Weights of a small audio embedding model: depths [18], widths [192].
Rows from block 8, named by matrix and row number. Each number is 500 + 50 x the weight over its row's rms, rounded and kept within 0 to 999. All counts start at 0. Numbers have three digits each. After the name is the row's rms in percent of the matrix's.
# conv: width-3 conv, dilation 2 (model.blocks.8.conv.weight, 192x192x3), inputs 120-143, a 3 kernel for each
conv.5 094:572432460451479446472524637540536459481520492457514418452553448526531526610464493472521452455549475492511552471519424507478589398478498518452490531529435535504540488390602462460526439504517495481519502505442538459559
conv.6 102:544475440515532547492473533514525434497519483518479487480463487459400582457531567619495460531503520545509531461553464524519496482523468442482492443499518430492570467633456438567476465463489471490494501538527573499517
conv.7 096:541538488471505519487510454373476630432489431537458412660539383478508512510524457518559467533472470503460583444473625510477374505416512546507472514508483488511525495583515469463558458504437509398476489521494492503577
conv.8 102:524487486532462469571530582391503552437474461478473504432499507495501526575503531462474632527535517439530607459504535469434497516508513520453513547515459392387497527486559533463511578526492509449454534466442383547527
conv.9 095:504543507395529506419535473476526505449491464478486476431491502468552518524456481505511552454491463558456452521550429418472517442539549441452501499471554532555461666483460365512377508509436424478523523489428449440539
conv.10 096:390536499556535551429510404425491441520520467475483478387482442498465475552507492497460487435497518470507481492493459526522504470492500536447473403411450400462465502521500414511485350554563524479453423502523496526573
conv.11 100:498522497574447543450553581584564506580522524516520406495567643500533557524521591478535476517412456578498508600534463636545495473484490362449554545532585524523478514466510456483512495564579581634546543512453548472524
conv.12 094:434499548467443541517552467472563429431498462553488480386471584587473397499533466564388566544422482512526387481502492518434519561480479468450498508522459477514506468451464556506473540489511565470502467549472533467448
conv.13 101:441350617546488503505516466480437474507540539471514521549419442465520558462477491520501482528548529426593469481514491450524525525523493475463450463374471420452522490619454458475465494558487468441479539457426466537563
conv.14 095:534429568566391518483502581514469619493522563407552473455503542380485442502493406467504497425573469589483531421506481575486476469493450522592586450571507531451575503559430476438518507478525479453467554507500475499429
conv.15 100:487490470615582516537492386509452488452456538431430624460483472463462481431445444441463550586494638558541543494531512483550576490533535453391516483460528439555505548476523412523397404501417535433435524488429577495489
conv.16 100:539456496597457476448474517440560426394512508510503469494515469603534445426412525545556495473414509525493483516537558478479614477475487565455493583506496556481443447487546506533481460441402483441460494476505481459606
conv.17 102:530563596512448579481529534543536572397428495448507499397563559487548540402475480537549593494474422554406491475483463507522444513395468457573491542494565452494556521505503471511518448515539473508430471458542518536482
conv.18 099:429519476491459503518470517521494545506495447624465458407529471456482518517568487583550423579452472447462634460508465613423495485555495455438479451467438477532469464408528469491484464487512514494488505522570478434522
conv.19 102:561517487478500485593422569539550505531486425535507425525461488537479495528574473490472528500464551541497529479481441543599430499494400505495521502418490565484509476523508588424436576382425467495537538502405441551483
conv.20 104:536546450517432558513475515539473466536464460582458517463478589542437543624535557518552543388489457410569457521493441540453437456501452586497525541458583508407522515483521510545500450461388421501508461558442520508504
conv.21 100:468461401524497451538458438511515416498559412453411516561428472516525580433522507449492419538459446568532631539559486496491473545443557458458513558475513548517461524591599521539489517456379547486435544480489472414566
conv.22 101:455617502569456479582418425506500493540585463483535481457491433419503395527475444529467574501567509460483524462512453465582444600467522510463496457591402423508417479574447591482510485547472450531474538504543578518430
conv.23 100:596525469539511518523513569542541554511490569520427490506441487467510392606495553566604463590491466389469549488473521519556541583435481534461462518562486421543521479475496429435525428628465528473478488525460511548499
conv.24 102:503468446463358617524507516508454503461573565514487534463521404457548534528457472534449525553509494399477583513478521524447507399486477519512428496545568575461498441504522548476442565482477498513511508489488403476545
conv.25 103:507480471508560559514412512531576459571538533541534583537514521444470495404446464422497488485550528424495483459539448517518516496585500471521591477516418458487426499546423486465562474469453407514469564400467418514513
conv.26 105:587579420513440548422510509532476466466477489566563465444575466501434481549494558515521405464455533642494468578459559546470580449517444503499533526553505486490555486502509525388547533521499554429515535497557530478479
conv.27 101:475454528508530580483505480391472459427464520446453444498513489514468572503440506465460449476593542457514501516509451494642492439421460597526436416504551515465471455532422389566522524536435557508581409497529467537508
conv.28 104:463541466420561477492579464505516465490448423465510485503476482465544502542563543512579459494525522501528480508544441488531425537482495500487565580475567698528450502445502550515444549472501474502476623513563586480463
conv.29 104:472435421493455659579518605494512537492513470482351523499484548492472384549506469521465554577490496481631418482459537489500544459479423565471533486527530476558506536425586508494503500422534432489467488457545543549440
conv.30 099:535448517492584524564467577566491532478471517435526489506484491445477469512504514418534474419527483455497521479476532558504559535449442448562465445563573398509556517521441435450570557482479475469537527480529567541408
conv.31 098:522484547459535527445528505553467502549540457461524502494445409480564457470480573445443493516573506465479507451407533564505437576480515482554502504539477461495529378504504545499501408523458575452479334446535523477528
conv.32 097:512462481500424513402481503489468454491418458504495466462651479569552460488474474518521564544531502494415478406512554600417514485468493406551404528419636554534533402480501471498575489380414502451491513428486565511443
conv.33 100:497489433464551558399422556483517509499555482605452488521503518506519485608581501524514504509512447606528544519480543510646446458395538495488456434508515548470511444541586436469521447482558542571480508581592570433457
conv.34 099:467481480534489574665468413581519453421538533575477473593578563484537530436530498518391492582472392507450561515495518472501525427571508621406513565513464489443422478499463541490524512518498425482490459529493494425582
conv.35 101:481422468527549453510551428492476557538549535482508367538518381501527543485476543392549489465524430564503451546535498442462438507432479487443433466540481528498471473526560486509474524565530512534496513476446556484564
conv.36 101:490465523560538555446488619485522526526535501466495545411480530570503550558468410644472390583563519474463399464459507482438541545440547481565514412470602459479556432473524503486548493491508424486491487517489496442488
conv.37 097:462505565569558473489453433480486499527459466545604600606549563509652513493572510405552587561470516448551561481476452442505483495491411526553658562590571538441437498553402543472470466483446437530437422522507479450379
conv.38 096:601479488459465584405515519463401459466570446495470450435506491620506414544536518544406444572517450529483345419486541485535605547556523569474449472478531478503496412554466465465510389499584598569495424482557374485454
conv.39 100:570549496536582477471510507453468492480450508507518423518531510502543441445489571521586408492475460505414497423450475382535398553410545428567467367443488549488454424461501500512539501546473562551553493527530577539502
conv.40 104:561407477509569437412472510567473478554540453558453543474448478438476438498479502494491567419597537449520476580537450508525497480563519574550495475475558480505490508545438456465502486453413496563480512453495501511566
conv.41 094:495442488513455505443527499466532561431522518478429505499490405466522474508442467583492526520471498485570568481483425436465530449515495531410551545534404504503421612561441532555500516481560499516498486483451547514465
conv.42 098:481503522486488537506496379534474464455545554537482468495493630492559526462506566577443504480525531459504510378518556558452508550570464502587496561548468523483538614447555475561497451508502469524480553474467602480496
conv.43 099:568527546531448490550544449528502533519462515480530570484516467467491610518487531659465494405520568528485523530441516519492464486567512484468549489543526478492560551487500474525397517467371444449533605498529478428515
conv.44 099:519443458445518429449534548458535479549535399432422518475444454385466415439422509480489525508603463416483545500496475592477436538462483405520493525469453514405427522505498391530440460553565480540489484511558411500529
conv.45 097:472554513500499464400482480465542484494483475536559375424480524512457454452450550528593531608537560476444568457465501509518493502464504524563488464504448508488443452641460505480429386512526451513545498540464489516537
conv.46 101:437479469483449532531533439596536550512514478509478536425477487531573539498584485476503468487472479555469446440470458453431491612516468441498462522466379519481522582554451576441451474549549509470514513402488561448499
conv.47 104:532476483492510470569571527506472498410492456457513469524585506506540505530525539490517461478551453477459526543488516482583529513564528521569512576500525547494571547466470447556480508564555505616539563572573467524529
conv.48 103:468478396534541575459462506501520470490458440458447553467424454564466457411519492601471517443519502622396469460487515518441424545493497548567594488595450431541558568502590442520592514476523514510499547525525508524520
conv.49 100:561508460471558563425460500455511467363489497499499440442438553496504445509533525502506490498502504535552436533503485448396501465549424494466484502472484488507443588469469508621528506485530400441461602496472569432553
conv.50 103:454521526518374539486609530478479498513510522503555506491485524510475502529501484468509520391575621419535470542569540427543461467474440415550538506541520431588508466551496448455451499533500483506478435460470516490457
conv.51 102:532464524438516549538452503558544511639459477589478614571550518488514499372456507510534574499444451477486554476560481533522488481548458600547415460595534450492561510449547531536583567473473520510496468542604439547394
conv.52 099:578536447465562531557561571501528485386472509552529430563512606543491516457481429481589433497518504529511540462555453499483529478517519536445451573554505510512469538530511474491558525464522413513492479565534432519486
conv.53 101:567468516493508456459508463494445437437487494493425515517543546482576610636568574556506394505515462487471556539503492486621486533486469569519495467452593522466599454422502430477484443450495476513486485506488546503447
conv.54 100:507612539457436528565492458557539442484498459520516492523513523542572534387500567488441458556479553522517479576470570481463525460514462441483592529531481483551453512500490530563425498569466486493422486529429484469517
conv.55 102:470536556513501367453462569500522415469550505466491525508470568536515524488549481465482555606478559443543556562557525523465512454517543484442543420505607517507494471443505454507426441442516447496566512434437482484483
conv.56 097:458555455359443542489439504500557497522533560491435531485514514541523479494460456546398493426516569578551522489548488582515437465478535468568526559486599489411448495409429404462493437514473549445444495474448476501506
conv.57 101:495501524441570493507494540496542505556488538567501471535405439607511530540470493396550486490540438425495425455478543561579541453443543602527509553497550446511539573460513496490566500482438417433499504560506529513530
conv.58 102:492507510564453508456654586573571553556501496471564492452481499471430568539516544482417482481572511449465404523594494402507556517544463520532529567506531482474489460561415519436478472465473499382491489516439405514625
conv.59 102:470454544474536472519550542505465482473545420438569546612480443442516631471443511482499547413500534485531521446488459479531485595569460533499529479482416538512498449507477524515487551506540509466579438498490484482535
conv.60 099:424480525404517458500457431576476473480476502438462579410559435480529501505461537480580559509525493598487461547503477451582450491467567514480469474520387548459460550473471447490480520458477549497527451548530556498550
conv.61 099:551463495477516496388509499489521486436549474496500472473512522481486444368538391509537479454523561520557495498523500571542412482482519455438435554518534502506493496491535482383511488469446454477454457476465541561691
conv.62 101:461512550524473443473532475559460569578565544543539498530506613450481563446469526392520448425486488465517398524430489547513616468390433531479475497602530459560558450470528434568545538485447567490498487515532521503476
conv.63 100:440467567522596490498527393529566488526547501431483469527538525498418435403486618537449594526488486390457450500484551539555533531454484450453532525500541459510518540575498434539519500498509414403500479469524503491505
conv.64 101:601464557475545505446494463501485481470473465484438511438535448489634434504477455575576469522583401517535459527559461651468468476531452448496500501471482554440573518458455454531553490486477488506460563556521604514456
conv.65 104:559452536474539535549541509491499441497442465582475564557561526420412513454389510533464510488462568450513412472486485511549509470532497474499459602509472459518419491518491502554517473587481494505583458481523449496540
conv.66 102:569546484444509460495535509563484480473522453423527530510454521522502459512515481445561570442598495525456469472503482463554384519431480526557553559586541546489515435497521546541499510520499451441454495546488536462428
conv.67 095:519523483441499502564454483475542589465484554467495451565496450472470475521504460591480488325541455443499529445493450590470504549564486441502506508540525515512484512463568443611466655570599513504485455521508508483511
conv.68 100:491485491464479545508507490441504454503521465355558481548525456514571537489537508507548545491479513523493571497458519477543640514469505538536475582494419490414597508416480567436478417470537464503527496424548420498543
conv.69 097:532542477408543479520562518524527602564417453569412481494474480504505492558508630483454475540454469472494444504517516594592439520495455541505363486539388564449472566492459487444468478545529450498501528491498442554542
conv.70 104:501430569534587472414475607495421492398502539540499566507492567450505511519563487539498457473648414437519629481492492493478469502433494455490484417503540454510375532485492537531442494437513485501483557452486502445459
conv.71 099:529542515431503462505454493562517409514380414520533511423535496524478379539526494658525564497554537533560396554459546479514546471501440482492553449456540553504490468499453506553496550431443467490564499472498561505460
conv.72 102:551493464496475505495518460425593460531460387453500435496541469484563491489507535532531462528520475451547511546452456431464512578503422474498598511542454521434465590403571581466457488505544541445465394430515542458440
conv.73 099:591434528605440437496567561503488504443467453417529524449465501446494558503485444578613519471489598612546520605511447455551471486500526459526473508531520525487460521475481584519522527469456547459570431493431539481464
conv.74 101:550522418409469465497560636526544519453524420535575548397509481447433424462534463527500522576461584511420536580464467530563442439563531577422501537467426500486494496547509412555521595470549428533471496488492440465418
conv.75 101:482446443508599496532536410452603472464605552469604441488404533376528471452497487497503515511525485532424530462463452505520467543492525497485489438475524485428530504542415531585491592512427469433547506507578465520445
conv.76 099:484425505548466496534526470509531468557538570532528418373512504569421405487500487485543487546551565573472443445446510526531493424560571403446552500419559461480556631523499474516530520538525479440492529541527516486415
conv.77 101:474502463497486473438498553418500431426468465372503580544559506483607582465490480622529538480516526496531476465520523445540615446485422411429584443504486466432470406503448432440538519487415502507476507486513476490538
conv.78 101:492492461505494528487482467605464520482496463479525494413470516482451613569569460584473483434471462512537521446489523511610573441481476465474535486502541515489522401456555616428513504502476425483573499463442451484496
conv.79 104:481535483486544461461460512472485547431449524481546459433446491488435555482417524501562498489497524456400568421487479413438486500481433462511485452468480476593492626414455426491453521380434474462462398506479502490523
conv.80 102:482463580478430630563478467490433415462451510491450440462441511563429478543412466552542456474500469529522453535486423622475387517608607515466435527550390442505530535506525431478493494489472455466533478587550569532394
conv.81 100:590517527504513583588532563538573465532536550496484464455493502500459557495467532484509501493493482424461486451503544503585606424534602629510372492572412489591561488515528435561582523502377511505474441398508422499567
conv.82 105:506536495566546455463474514424537454496558494469503510498469446571484502473487544531581604610513515515477460513541534497496462541526509508502461481458538507397523612456443580444430434483475593501465472536472585493548
conv.83 103:474516539526471551545387442568482557459453528414480518481484492490454448524484496498574474473426488548451472494473499520660520516501506514482521541449458570543529424453528498497427546560479480454429525512509487430549
conv.84 105:509496460550472585464435490468545472494519464521529487516439526540516514503416494456437483512484536483504497520494492624461466512509503523429571462546413491509510501531495474558496578588489440440461460452487614526509
conv.85 105:486490573440485430512522482607463453495486442503590492537505491487580496502583486422509529510529469519498545454573520480469537556494536487512430647502516526431562472438466537558465539472505473506498409499525628490425
conv.86 101:536563511561554608593496419484526542513424468559494538493574570452518551512482424540450508526586556391517460462527534433463492455533488543537483480495528503535577481500403442553527450475498509506600503516438466506532
conv.87 098:538565569482491478455449548504481514444431523465458541469561578496500556473456504422502544558501520465485553510421499569463497540524540385490515473524573492570559520479507510580423431503523424480455512547366536443537
conv.88 102:481451462479447464506461558395482534447524482522482442516563486564420454560537535523510454461521547514476587524500463440574451495519505459436539454513507437572570513539524463500634572496566478496475509572471486520468
conv.89 098:463424507559447509501483547485418524360487496535488439504436453422536528410509517491516492479455540379565500466486532470513611508593572482497443462465521503509435475507518595458501407542483485471512442511442479552520
conv.90 097:530487538557585479606531532540438499487529567391542567469484489508478444418555520526598483451423436445415568493492528457444446514553543417417548527487465457457555557519577454534572474522493505486509493505507485505511
conv.91 098:441541503568510538502531474490563496451487510428505466439451551555503520478476538528511482452469397462515504494454471394542467494490472415456607531444449541508472478519513572443572419566478455532513422519565557493533
conv.92 099:533541576550499532544525422479546481520591430579499553420632427483493479503438506562509493459457591502459461433502492417528406444494525530456600467562511509520511436472402489479532598539519478505450510428496539474497
conv.93 100:506507502423487639511519447481533481504530487541539525509509397661554541549518482487466513565518560449472577451492471536406453469500515513449510586492498482478537579569439469439544529406442410461437479452495556468505
conv.94 100:497481520429543527454490536538431539490471544524481466483503407533500482480463420504476487535533533568430493430471525484513584523440506550538500477545478433411501434424480390450392440463578471497424436483408527452517
conv.95 095:525510499570504538608554581463548453458471434598480474612481536511540538461575540502521472450428545464595541469460444543502536492514534442478469545357479553495515526501506565480564613596489654438620536588497473506532
conv.96 104:549517480600460462419439540430427514385504494514525517551364564524507438416554592568580490417483436515473430472528455418591562589445444528474458427541535519510530531429478438510472463485521477546477439576557550538519
conv.97 099:534513533498479520465544568466508524522476490586497519524506533584566496404547508509469544529517419470414519432527499475575494579553548551592552585517462575556444516478493523467525597559603542528555606442466553583477
conv.98 098:547423444491421627540508571527442506354499567480408537460450502495540445468509477641515482520434523427610395500488559483458421517548486463460473493462513449458550530544488477508492471523527503526505491494526458550534
conv.99 102:472491479529548521520542424496445493429486530494502486518510491434477473581523441582434450524487429543452575464495587524582543445512496520440478496454499513495553565551470475536533529487520512550442513471455492439450
conv.100 100:541601447502506546576535481492488421531479435462486435559462466521386513459415477399418394509510511518494468512546538419550488500480491471499483473520495478553484596403495490446349481454415527475539529505443482558470
conv.101 097:477516506487495427430523546573525471491458441443400484489477603487444503554438452512501558440507472489530508467581479576465507499552503538539508353460558527499430542508462477497391612504423478457462590505422519465494
conv.102 100:481521561483503502452473558408542545508492463458536475479509505473502516516538514389581509419490413511530531424506463583473427506501509495485499492467448432466405639477546495431443526428563522510544511506499487505507
conv.103 105:476458488494478487538525498405527453537517549503547497494503496464581421360591522494478533494563484487546519408542524357616497618478483407533506485438535599536474493525634524487487483471456477435506481483470466547513
conv.104 103:487453445445563487525527517553540507597560523453522487484449501544552485558522478422538456528534484516527463495435455407494557507486507502594395517517493513471480453386502377525544410433474490458465511477529500569583
conv.105 101:514452509645484540469449517511507510584510465471521525455479551521511548517490490470431511502378530437442416429486480539549613493458347482458543465538540476589514520479393533526515528492518562488565431512578476514499
conv.106 100:434506522513487529492536569565476538595461454495477559445524478508474516508527442553516502599487549433506490491500516512419481483523456491501469548455538434563490487561546542494517468516623480464483418493540455518540
conv.107 099:546449518498562433501483562467475477473452486503505506533451563514488486465451431481581511385424656505582466481440480506539482587508511429500563489463553488524576527564464579433481501478458487514549475462465457489466
conv.108 095:510496429549456381468512445496586484525505605471466481533449531532446538566630644622492436568536463498499440521562491638503522448488553476422502569493492533526502514514534513528497419449499552481527506519527559500525
conv.109 103:440440535389556534500568549456520606505533568426447477482457478472458527569541608462483519576519474552439483453445541445454498503517453474500557555442516591565456501497553505507528547475604494531549515514564431514525
conv.110 097:595462502624461513501589539436467550555455546497401504458532458481571469562575527506524499553493464463523499484472505651526575539426513530461456475511520517470504616539566500533526511499558563493500516478511464549500
conv.111 099:503530459558536463514545435495463510536461523395533485527491436512520480493486518479486551484489472548432471584527380524462506550578557497478522515475389487436512439491454455486450455463446463534512411422515524528502
conv.112 100:418490517514502424485403537500499497576468553497553522538497572524479594495554503576599596503413624536481590531442436581441651460444498427515566377557515487490531506438538524492545575459470463504486540503465456497586
conv.113 098:447562459472452509492544564488486544525492498488470484446493480576526396409497528531464481538496500495468497514440540499521625513483545567571514437519501574465491484438617575410424515421436467465425562480472507495496
conv.114 098:684544484388524566551577548533492489554524543481533481455498489440431419575506483426444502470478486556478498560457461520435534425514517427440417496462479501520533503457386518509638467583445474537521512519579512432491
conv.115 098:397574537436525464581455504513527514507472552470478588509470486446536484511511538524522585576671391467534481548531472525488530534536564515440537519492465578546482522482541508481525533479465509515475517559491466507436
conv.116 104:442581556576451537445486414475519524468407423471428485492499491500470509455472501482491522498530533437454497532495513536533495374453557522471513423458484543517512515469474568506536508574519484423478517550501571490445
conv.117 100:493518415441484519501449510450581533563473437398546463528465560539567467500479416470491470495538492424664500552478514511547414597538475541492510483505543551483428560384507565502460479416518466415473501501545528562468
conv.118 100:516463569593350490485540525486556512423538531507461496422557623492537497484491547461560455536490534493598525490491519537553468536360501525483510439460519530446550476511528613424475564581520601524559542522415571471511
conv.119 105:429530453428535551505444492482415541437422507461644574465551422498503506487443580591527561567520538525509511451477482490520536436572511417440495459447522451480522457531538455532577404471467540479508466417556410509482
conv.120 098:433512410647511472517550463512510514488483526460500588398462504484480531518426535605436478521449632652429510540463432483484523527529483511394467443438428594579514597438475485567535474512517443512440500479545476465494
conv.121 097:413451542532462460437495494539562500703540514492490430444501539487504487603674544493530519484537628472462480503485568586469525618425457467496468422446449511489549537487492460466628522498477486473488436468559534516511
conv.122 101:421544555485511522484531564558517443545517447490381483435474484598570434523546508518433519538460559618438458449529534511464508478463478400480479516453511556526432423499502479460445458546509442454495550474530461492509
conv.123 101:416552501454452527504499433530473565568594394496537568504572516448485505514483526542472532458469536555550530479471530552469559507545473488552499556502511499553457534473537620447457532455551455531489608482520500503501
conv.124 102:455448508466478479471513553618552547470527438539355575455478572590464554511423463523521478474494505580425518458530535461539541454502470473487454551433467448505454475511598525433496483517430456497486517488499501468441
conv.125 099:468582549438553524506439482526477454551479546513543526444474471415462468538561524559491536536399455447492542509542499402527576500530491518586495481491522484607541491498527477550457539440463498462443526491576535526494
conv.126 102:534500481430483494472473536423521518461476501509522510427473503614487495480612596572535470438460498546527433612516441595442474522498444432630545501489441545587482564520542595475456372498487564450474530595536551530470
conv.127 096:442411510560429458440433388467515440532461432439379465492508443591401467545513545488428493513483472542563504442470522500465488568408450552475381532511513507538496603516481583540490528528418579460476563497518513528446
conv.128 099:516418512537522527510560526466563533575561534446540561487556588538453488566548564475495439543392504510476513487563586496553628483544511623485460517493525520401546433515456478452471482463540459555516542489488466544587
conv.129 101:450424465476428482483434456465449523507563612498419503452532543469504515575516501551551585509494437577497532522481475458520450467595566544470515512520487567482475489520509532500495465508408517443467470470484592538562
conv.130 102:532402555514452443514516518499549482489511452566440461473501485576506518542502452480480404519527528442528490498470536438467522465562438518515517515528493557486493441469537508426505490493506503437515494430388537434519
conv.131 100:485486543403458470519505453563447564591369490476444525497620536440482472481486569505531474591524449517510453496533501513475584516514485458567471469539526541491456494470473477510545539491484497557508529532591460466483
conv.132 102:508503496473464483516516447485552509510458559503523442603483444451466479545588491479509438492536452492467591556544528439502554485535520471504469553460501572492501508541506491481478525492497440454553552586512502612413
conv.133 104:562459524461527490628489454537492491457597521537527554483514463643403568447538470451530499568501514426477547520550539607508412441592436488489469509500579538505515486548475492514585567469421427538500450409583486512530
conv.134 097:512505528530526455475527548405500518475573492522621491555468587520474563533524456393465532459538615408568509536462480536502465488508555518516463514519608481487487476451472545567490408490469485484526576456414486457529
conv.135 097:473483527513551482517592403560552475476534484503539515443468434486442529511529515434494429526519512492537464503528480469488459465562634529510463560634475509489532511578560403496549467459411470457529482502538479536497
conv.136 098:554525513524444437513474501616513493483458521577483505431452462518516528419463703473583539566598489537438524516478516478477515492542548521528484498545498592507488536527528551483420543493456487491511549523508472477521
conv.137 101:571511507574432425514463479517515506526569567465520494429502538559534490499434533457483600522575514498506464532500385469491537458505529417499466506435591501514417491451461540418449498509418471443468437516455451533521
conv.138 100:601520549533430441515500390458512435384526499474449485526614467469520398554553527561492442414451491443532513581586543452545523524459463423437473539573458501501485489436475415502544498493398442491522431470483470556470
conv.139 101:462413490530461531495547484475506426464519492466429482522547443592568454569539434461472579485472471511496480411484542415551512506478570514407514551501515559457583479505613493478647516493471553487545510540427469495444
conv.140 102:451588551545486438544515485636559440481427481490468432582478499522496546473532463563550523531462451475533457433504514523439480522515469389521491480518546486500528461498471594455459469487474589519439485521501540520458
conv.141 099:435463463486541522475502466484503510471499472491498518443421461464514560551509500538610567462443468569541511487443545516484455487518509409451398427516460462469498513405418487456451459438461487570469501433418499454517
conv.142 099:575540466400493472491430520515577495499604619481437464524510495600531527513487543522533559480521568495502579510444625497499517483497546528521504514548479510514486541502427478536498570532459469444487509459442457559617
conv.143 099:505516490480513461537529506560522493492508470535584492525514469544502519455532495425498422542523467453537526449506405552487455495502624468438515475577482492432468533502479443478476486416486442463426465453465461433443
conv.144 099:527537513487437366533545417470531552480517480525606475463477489407501517487514480445498581472562617364456538476501466472506499464486556477513511533502469531520485440414449493497525470480493484396476477396457453498534
conv.145 097:513547413423453543460500412477530477543545471479398543384554484486521473470533453527518491451528504523501411638557475542512480469498590523576481449503420413527446468536490376526563446448525474519530470450378477469531
conv.146 097:530503543459485444460486490550487434480546529494519503497458492421544500500453594468415536428519578575584476478540457499541519542392507466447468551465578526408414628415543515476460462527498509499541503414458438623518
conv.147 099:473383463515501495434444524535532546515551561487479471542515415477505341521457556531498525422526497609476496514488478599458568502576454504504535476459514445555556562611581527538516613542558501501540580478529520537518
conv.148 102:452529476475452446443450473501569462525482493534604467465476481584535428428525505419485476532562471458590420520519405445543509531487515552472505584436421531468537501437452533513476502510493520531540499558452495546511
conv.149 101:505496520510483572352467547501519457629491437433483528476528627485474513539614513524481498454517432471499379474449560535540426437452476462399423488615534501562611529484472576527535472537538480505504489486517423510452
conv.150 100:544500536465579489511574513505518429543481634561533519413523410525518479525524470455514467453479511454409421504501513516538511516474508555523532539444507509523452505383470563543558631518464551530506492478329600548471
conv.151 097:468474539488452583510535528549422468504465473545523620531546504448534522492426482529545563567530439518446537486483478507534418463490497572451492516525487545510599510516458525464505479545424473456480449502416530504516
conv.152 099:520552520495422451501586465555494518557553446456534578457443439457535447591542605535500516410516553497503532490514446454461411473434410381520523579473481491587508479546544465528386572519417499490490480598486589569503
conv.153 097:491566509517464539559488467497535590559541490513513522495509512502451534510426558536492521501519525495443576483548492458557465555471457433478515445511567501488513399511375535533569580504525482487569545456489465551507
conv.154 103:507502486648442543495526480494498533467546467530395560476618344493519557472464506485431479492452495437539466483499543411510580521492459553417470488603467457577549472553436563561549506419524484491460500491564469520508
conv.155 095:538515519473428477481463411564488550576428600495541551522482484474498566597597508567478516498538538460591491479490592607437454550520510555586554483461536463476460488529450555519493463447448534444484487493472444445640
conv.156 103:429499445533516535492571453484482595407509530489578488521496430437520523533500485462496640449566494603433545476439430524508419499456448481530443534388540489443554543541512508561523453462519444477481432494574546546541
conv.157 101:510508482519584611547502455535470380501510592498488428520465556477489518461550466443483486564530551452498433569507448436523492469578536460465418559481507445476551519479458491553504495449441466459508493459450511500450
conv.158 095:598468544396492483516498434601546470475523528486470529478469518520432463608434427476404498539560493512541471532490421466551543529502484458417540458425416572547513450470435460437470581396541446489550415469561428442506
conv.159 106:477461550452493547485593478552471487460538608472488522510491475517529456472456447537453448506445539520473470472516526556483534476487602560431493438495465436537442520471544456457571482506510509456565484411556566516476
conv.160 099:463542531528527544557419502520487489528437412496476489485489532504464467516487436463592516544471426467474421505445551420492534503589527585459401541514467507561592500492419533559506440501430453443526453453478495525546
conv.161 099:535528630532462443549404440541424426469511513458422528503511565477419529395487658491511508488498444527463555483527468481485503509519459496489507455420551438503486510541542475482575469470500467532518475502541489439539
conv.162 100:601541517405510541554494557491534518451514569546396501522569475475573465531494484538528518565435549558482459513453526473563431540441530532524548597514592469471526509518495443515555450514415512496429521463511524439453
conv.163 097:492537485502477391531513479629477507498496451498423524428479451487493487438528474568565525638438449470451394484472504439467505428491493485466445477518571459461380451516429486473418542473492431527509520505453522491509
conv.164 097:485583513550516503470478500479520480553543503501493440549433518445503524551471483486482546506541453390531506537479530634452495480510529476579379505470520472481450562533442573458559462478446536510518456489517473479474
conv.165 100:454500429547452453458525429499473495481469515521427446452492502488562553531584398458521447551502491419566460492469511461527565498530611471577374523534426552589539549430541545493462495552490439537457468574546523518502
conv.166 100:403517502396433498431492522471550511529438481604415480616503568601533403530524541411476500545498467423596508479601469579482547467563458432457494541480531589531464454580549493467516528463507498475406496550557518504375
conv.167 098:410395422460573508546436392467451484386521507519533482589480484551415514547513493402519563556471394561491536533529479528462530457483500505426502524511491472491547566416440385508487500445532449464432420535455587447554
conv.168 099:415417480547481465510512506415423521525495572537509433511442508643484459430623495426533489482556528457544572554490486540483449502555572472416496574507539510496514582494512549456445470527549659475402515479540568493422
conv.169 100:530471498491428418501587583504538440500517551462551478546496531485480468542504488434522565462573517532450513552510501469521546442485578594505510547538586507510508601507443442557522514532505463462572423478406453528457
conv.170 096:542556453540533518509503544476457590504554534469459471555509456489559482540446533527477515440552574462521434432487482515557573468476566450587537632608459501555443591519458517476525372553626501443449527513424508544460
conv.171 100:525506422414643461534479501487451650506522518545455465517456493408530462465464504493493489554451467576477569564479539482428508564533530476545465496515415428574470590548487479593495525465397452524507481481541418464547
conv.172 095:428500493483430425437463442501496550401500572563478452564583481609468516434570540483500496511473419541534443365506496436500516444553534442490474498457522430520454503570503476357483476583493444500501512501445525491514
conv.173 100:469487541557459509476526505541433445469442474497449572387513491650533509544501494569448531499583593539477494504443430592545540450474546388497500562539446399499495457546533486558576426498514582536513538521484479545468
conv.174 103:436535534476496513504407486517457537461550460432485495491525451453523486503519413470474510536527477443468514545452521469537525427487519516456484454462439474561530517492552486597495444500441447482518448567631524439514
conv.175 102:494404502463500477492511414555549453530506582542482550502473479515549440566432621540534419538476488474519468568459444500440583480456460537499535538550456552484513449519566491488535498473471454450503448502603489513512
conv.176 102:544448453570538570494504443610415437494418558528520505485483537533463487644456478545551410453483576517502434453458518452449514437521498505543436514391554465505480467413435441426537457454439479625462519543436541496457
conv.177 099:474416499555523537457557553495557454498551439475555520602542550505538538481480490562636461532554469457505445538513451513536565511503645495533486569505569451451590443490483519568551439556503619611626459590564523503414
conv.178 104:440462493563425502463513534492561499522442482419499485468397451588510403455553483489490609401539446490643357516587512463457533519496499436556511377499436485470505428485553471475457557470540443495492545525468505540522
conv.179 102:478473470463456505489507537517500509531508497520494531523447547475513549564561521449425594466514536426589552425495486401450452465521450446481526492475599551570492475564471507507411516492590485464523533530510425537526
conv.180 102:479482522548515392428502530457534531559526473536459525451493428493455554407538571441550532602450498484438607510570469485538550497486546467492515510485437459539459396519535515549506437471480469469501541540612528509483
conv.181 103:490435522419461480492564502402498559481482499415503586548558411436577530528495614460490538395501492434580527483516479522584502477478508463483576462550420503494437517539481464530492518489431483513457514517472528487451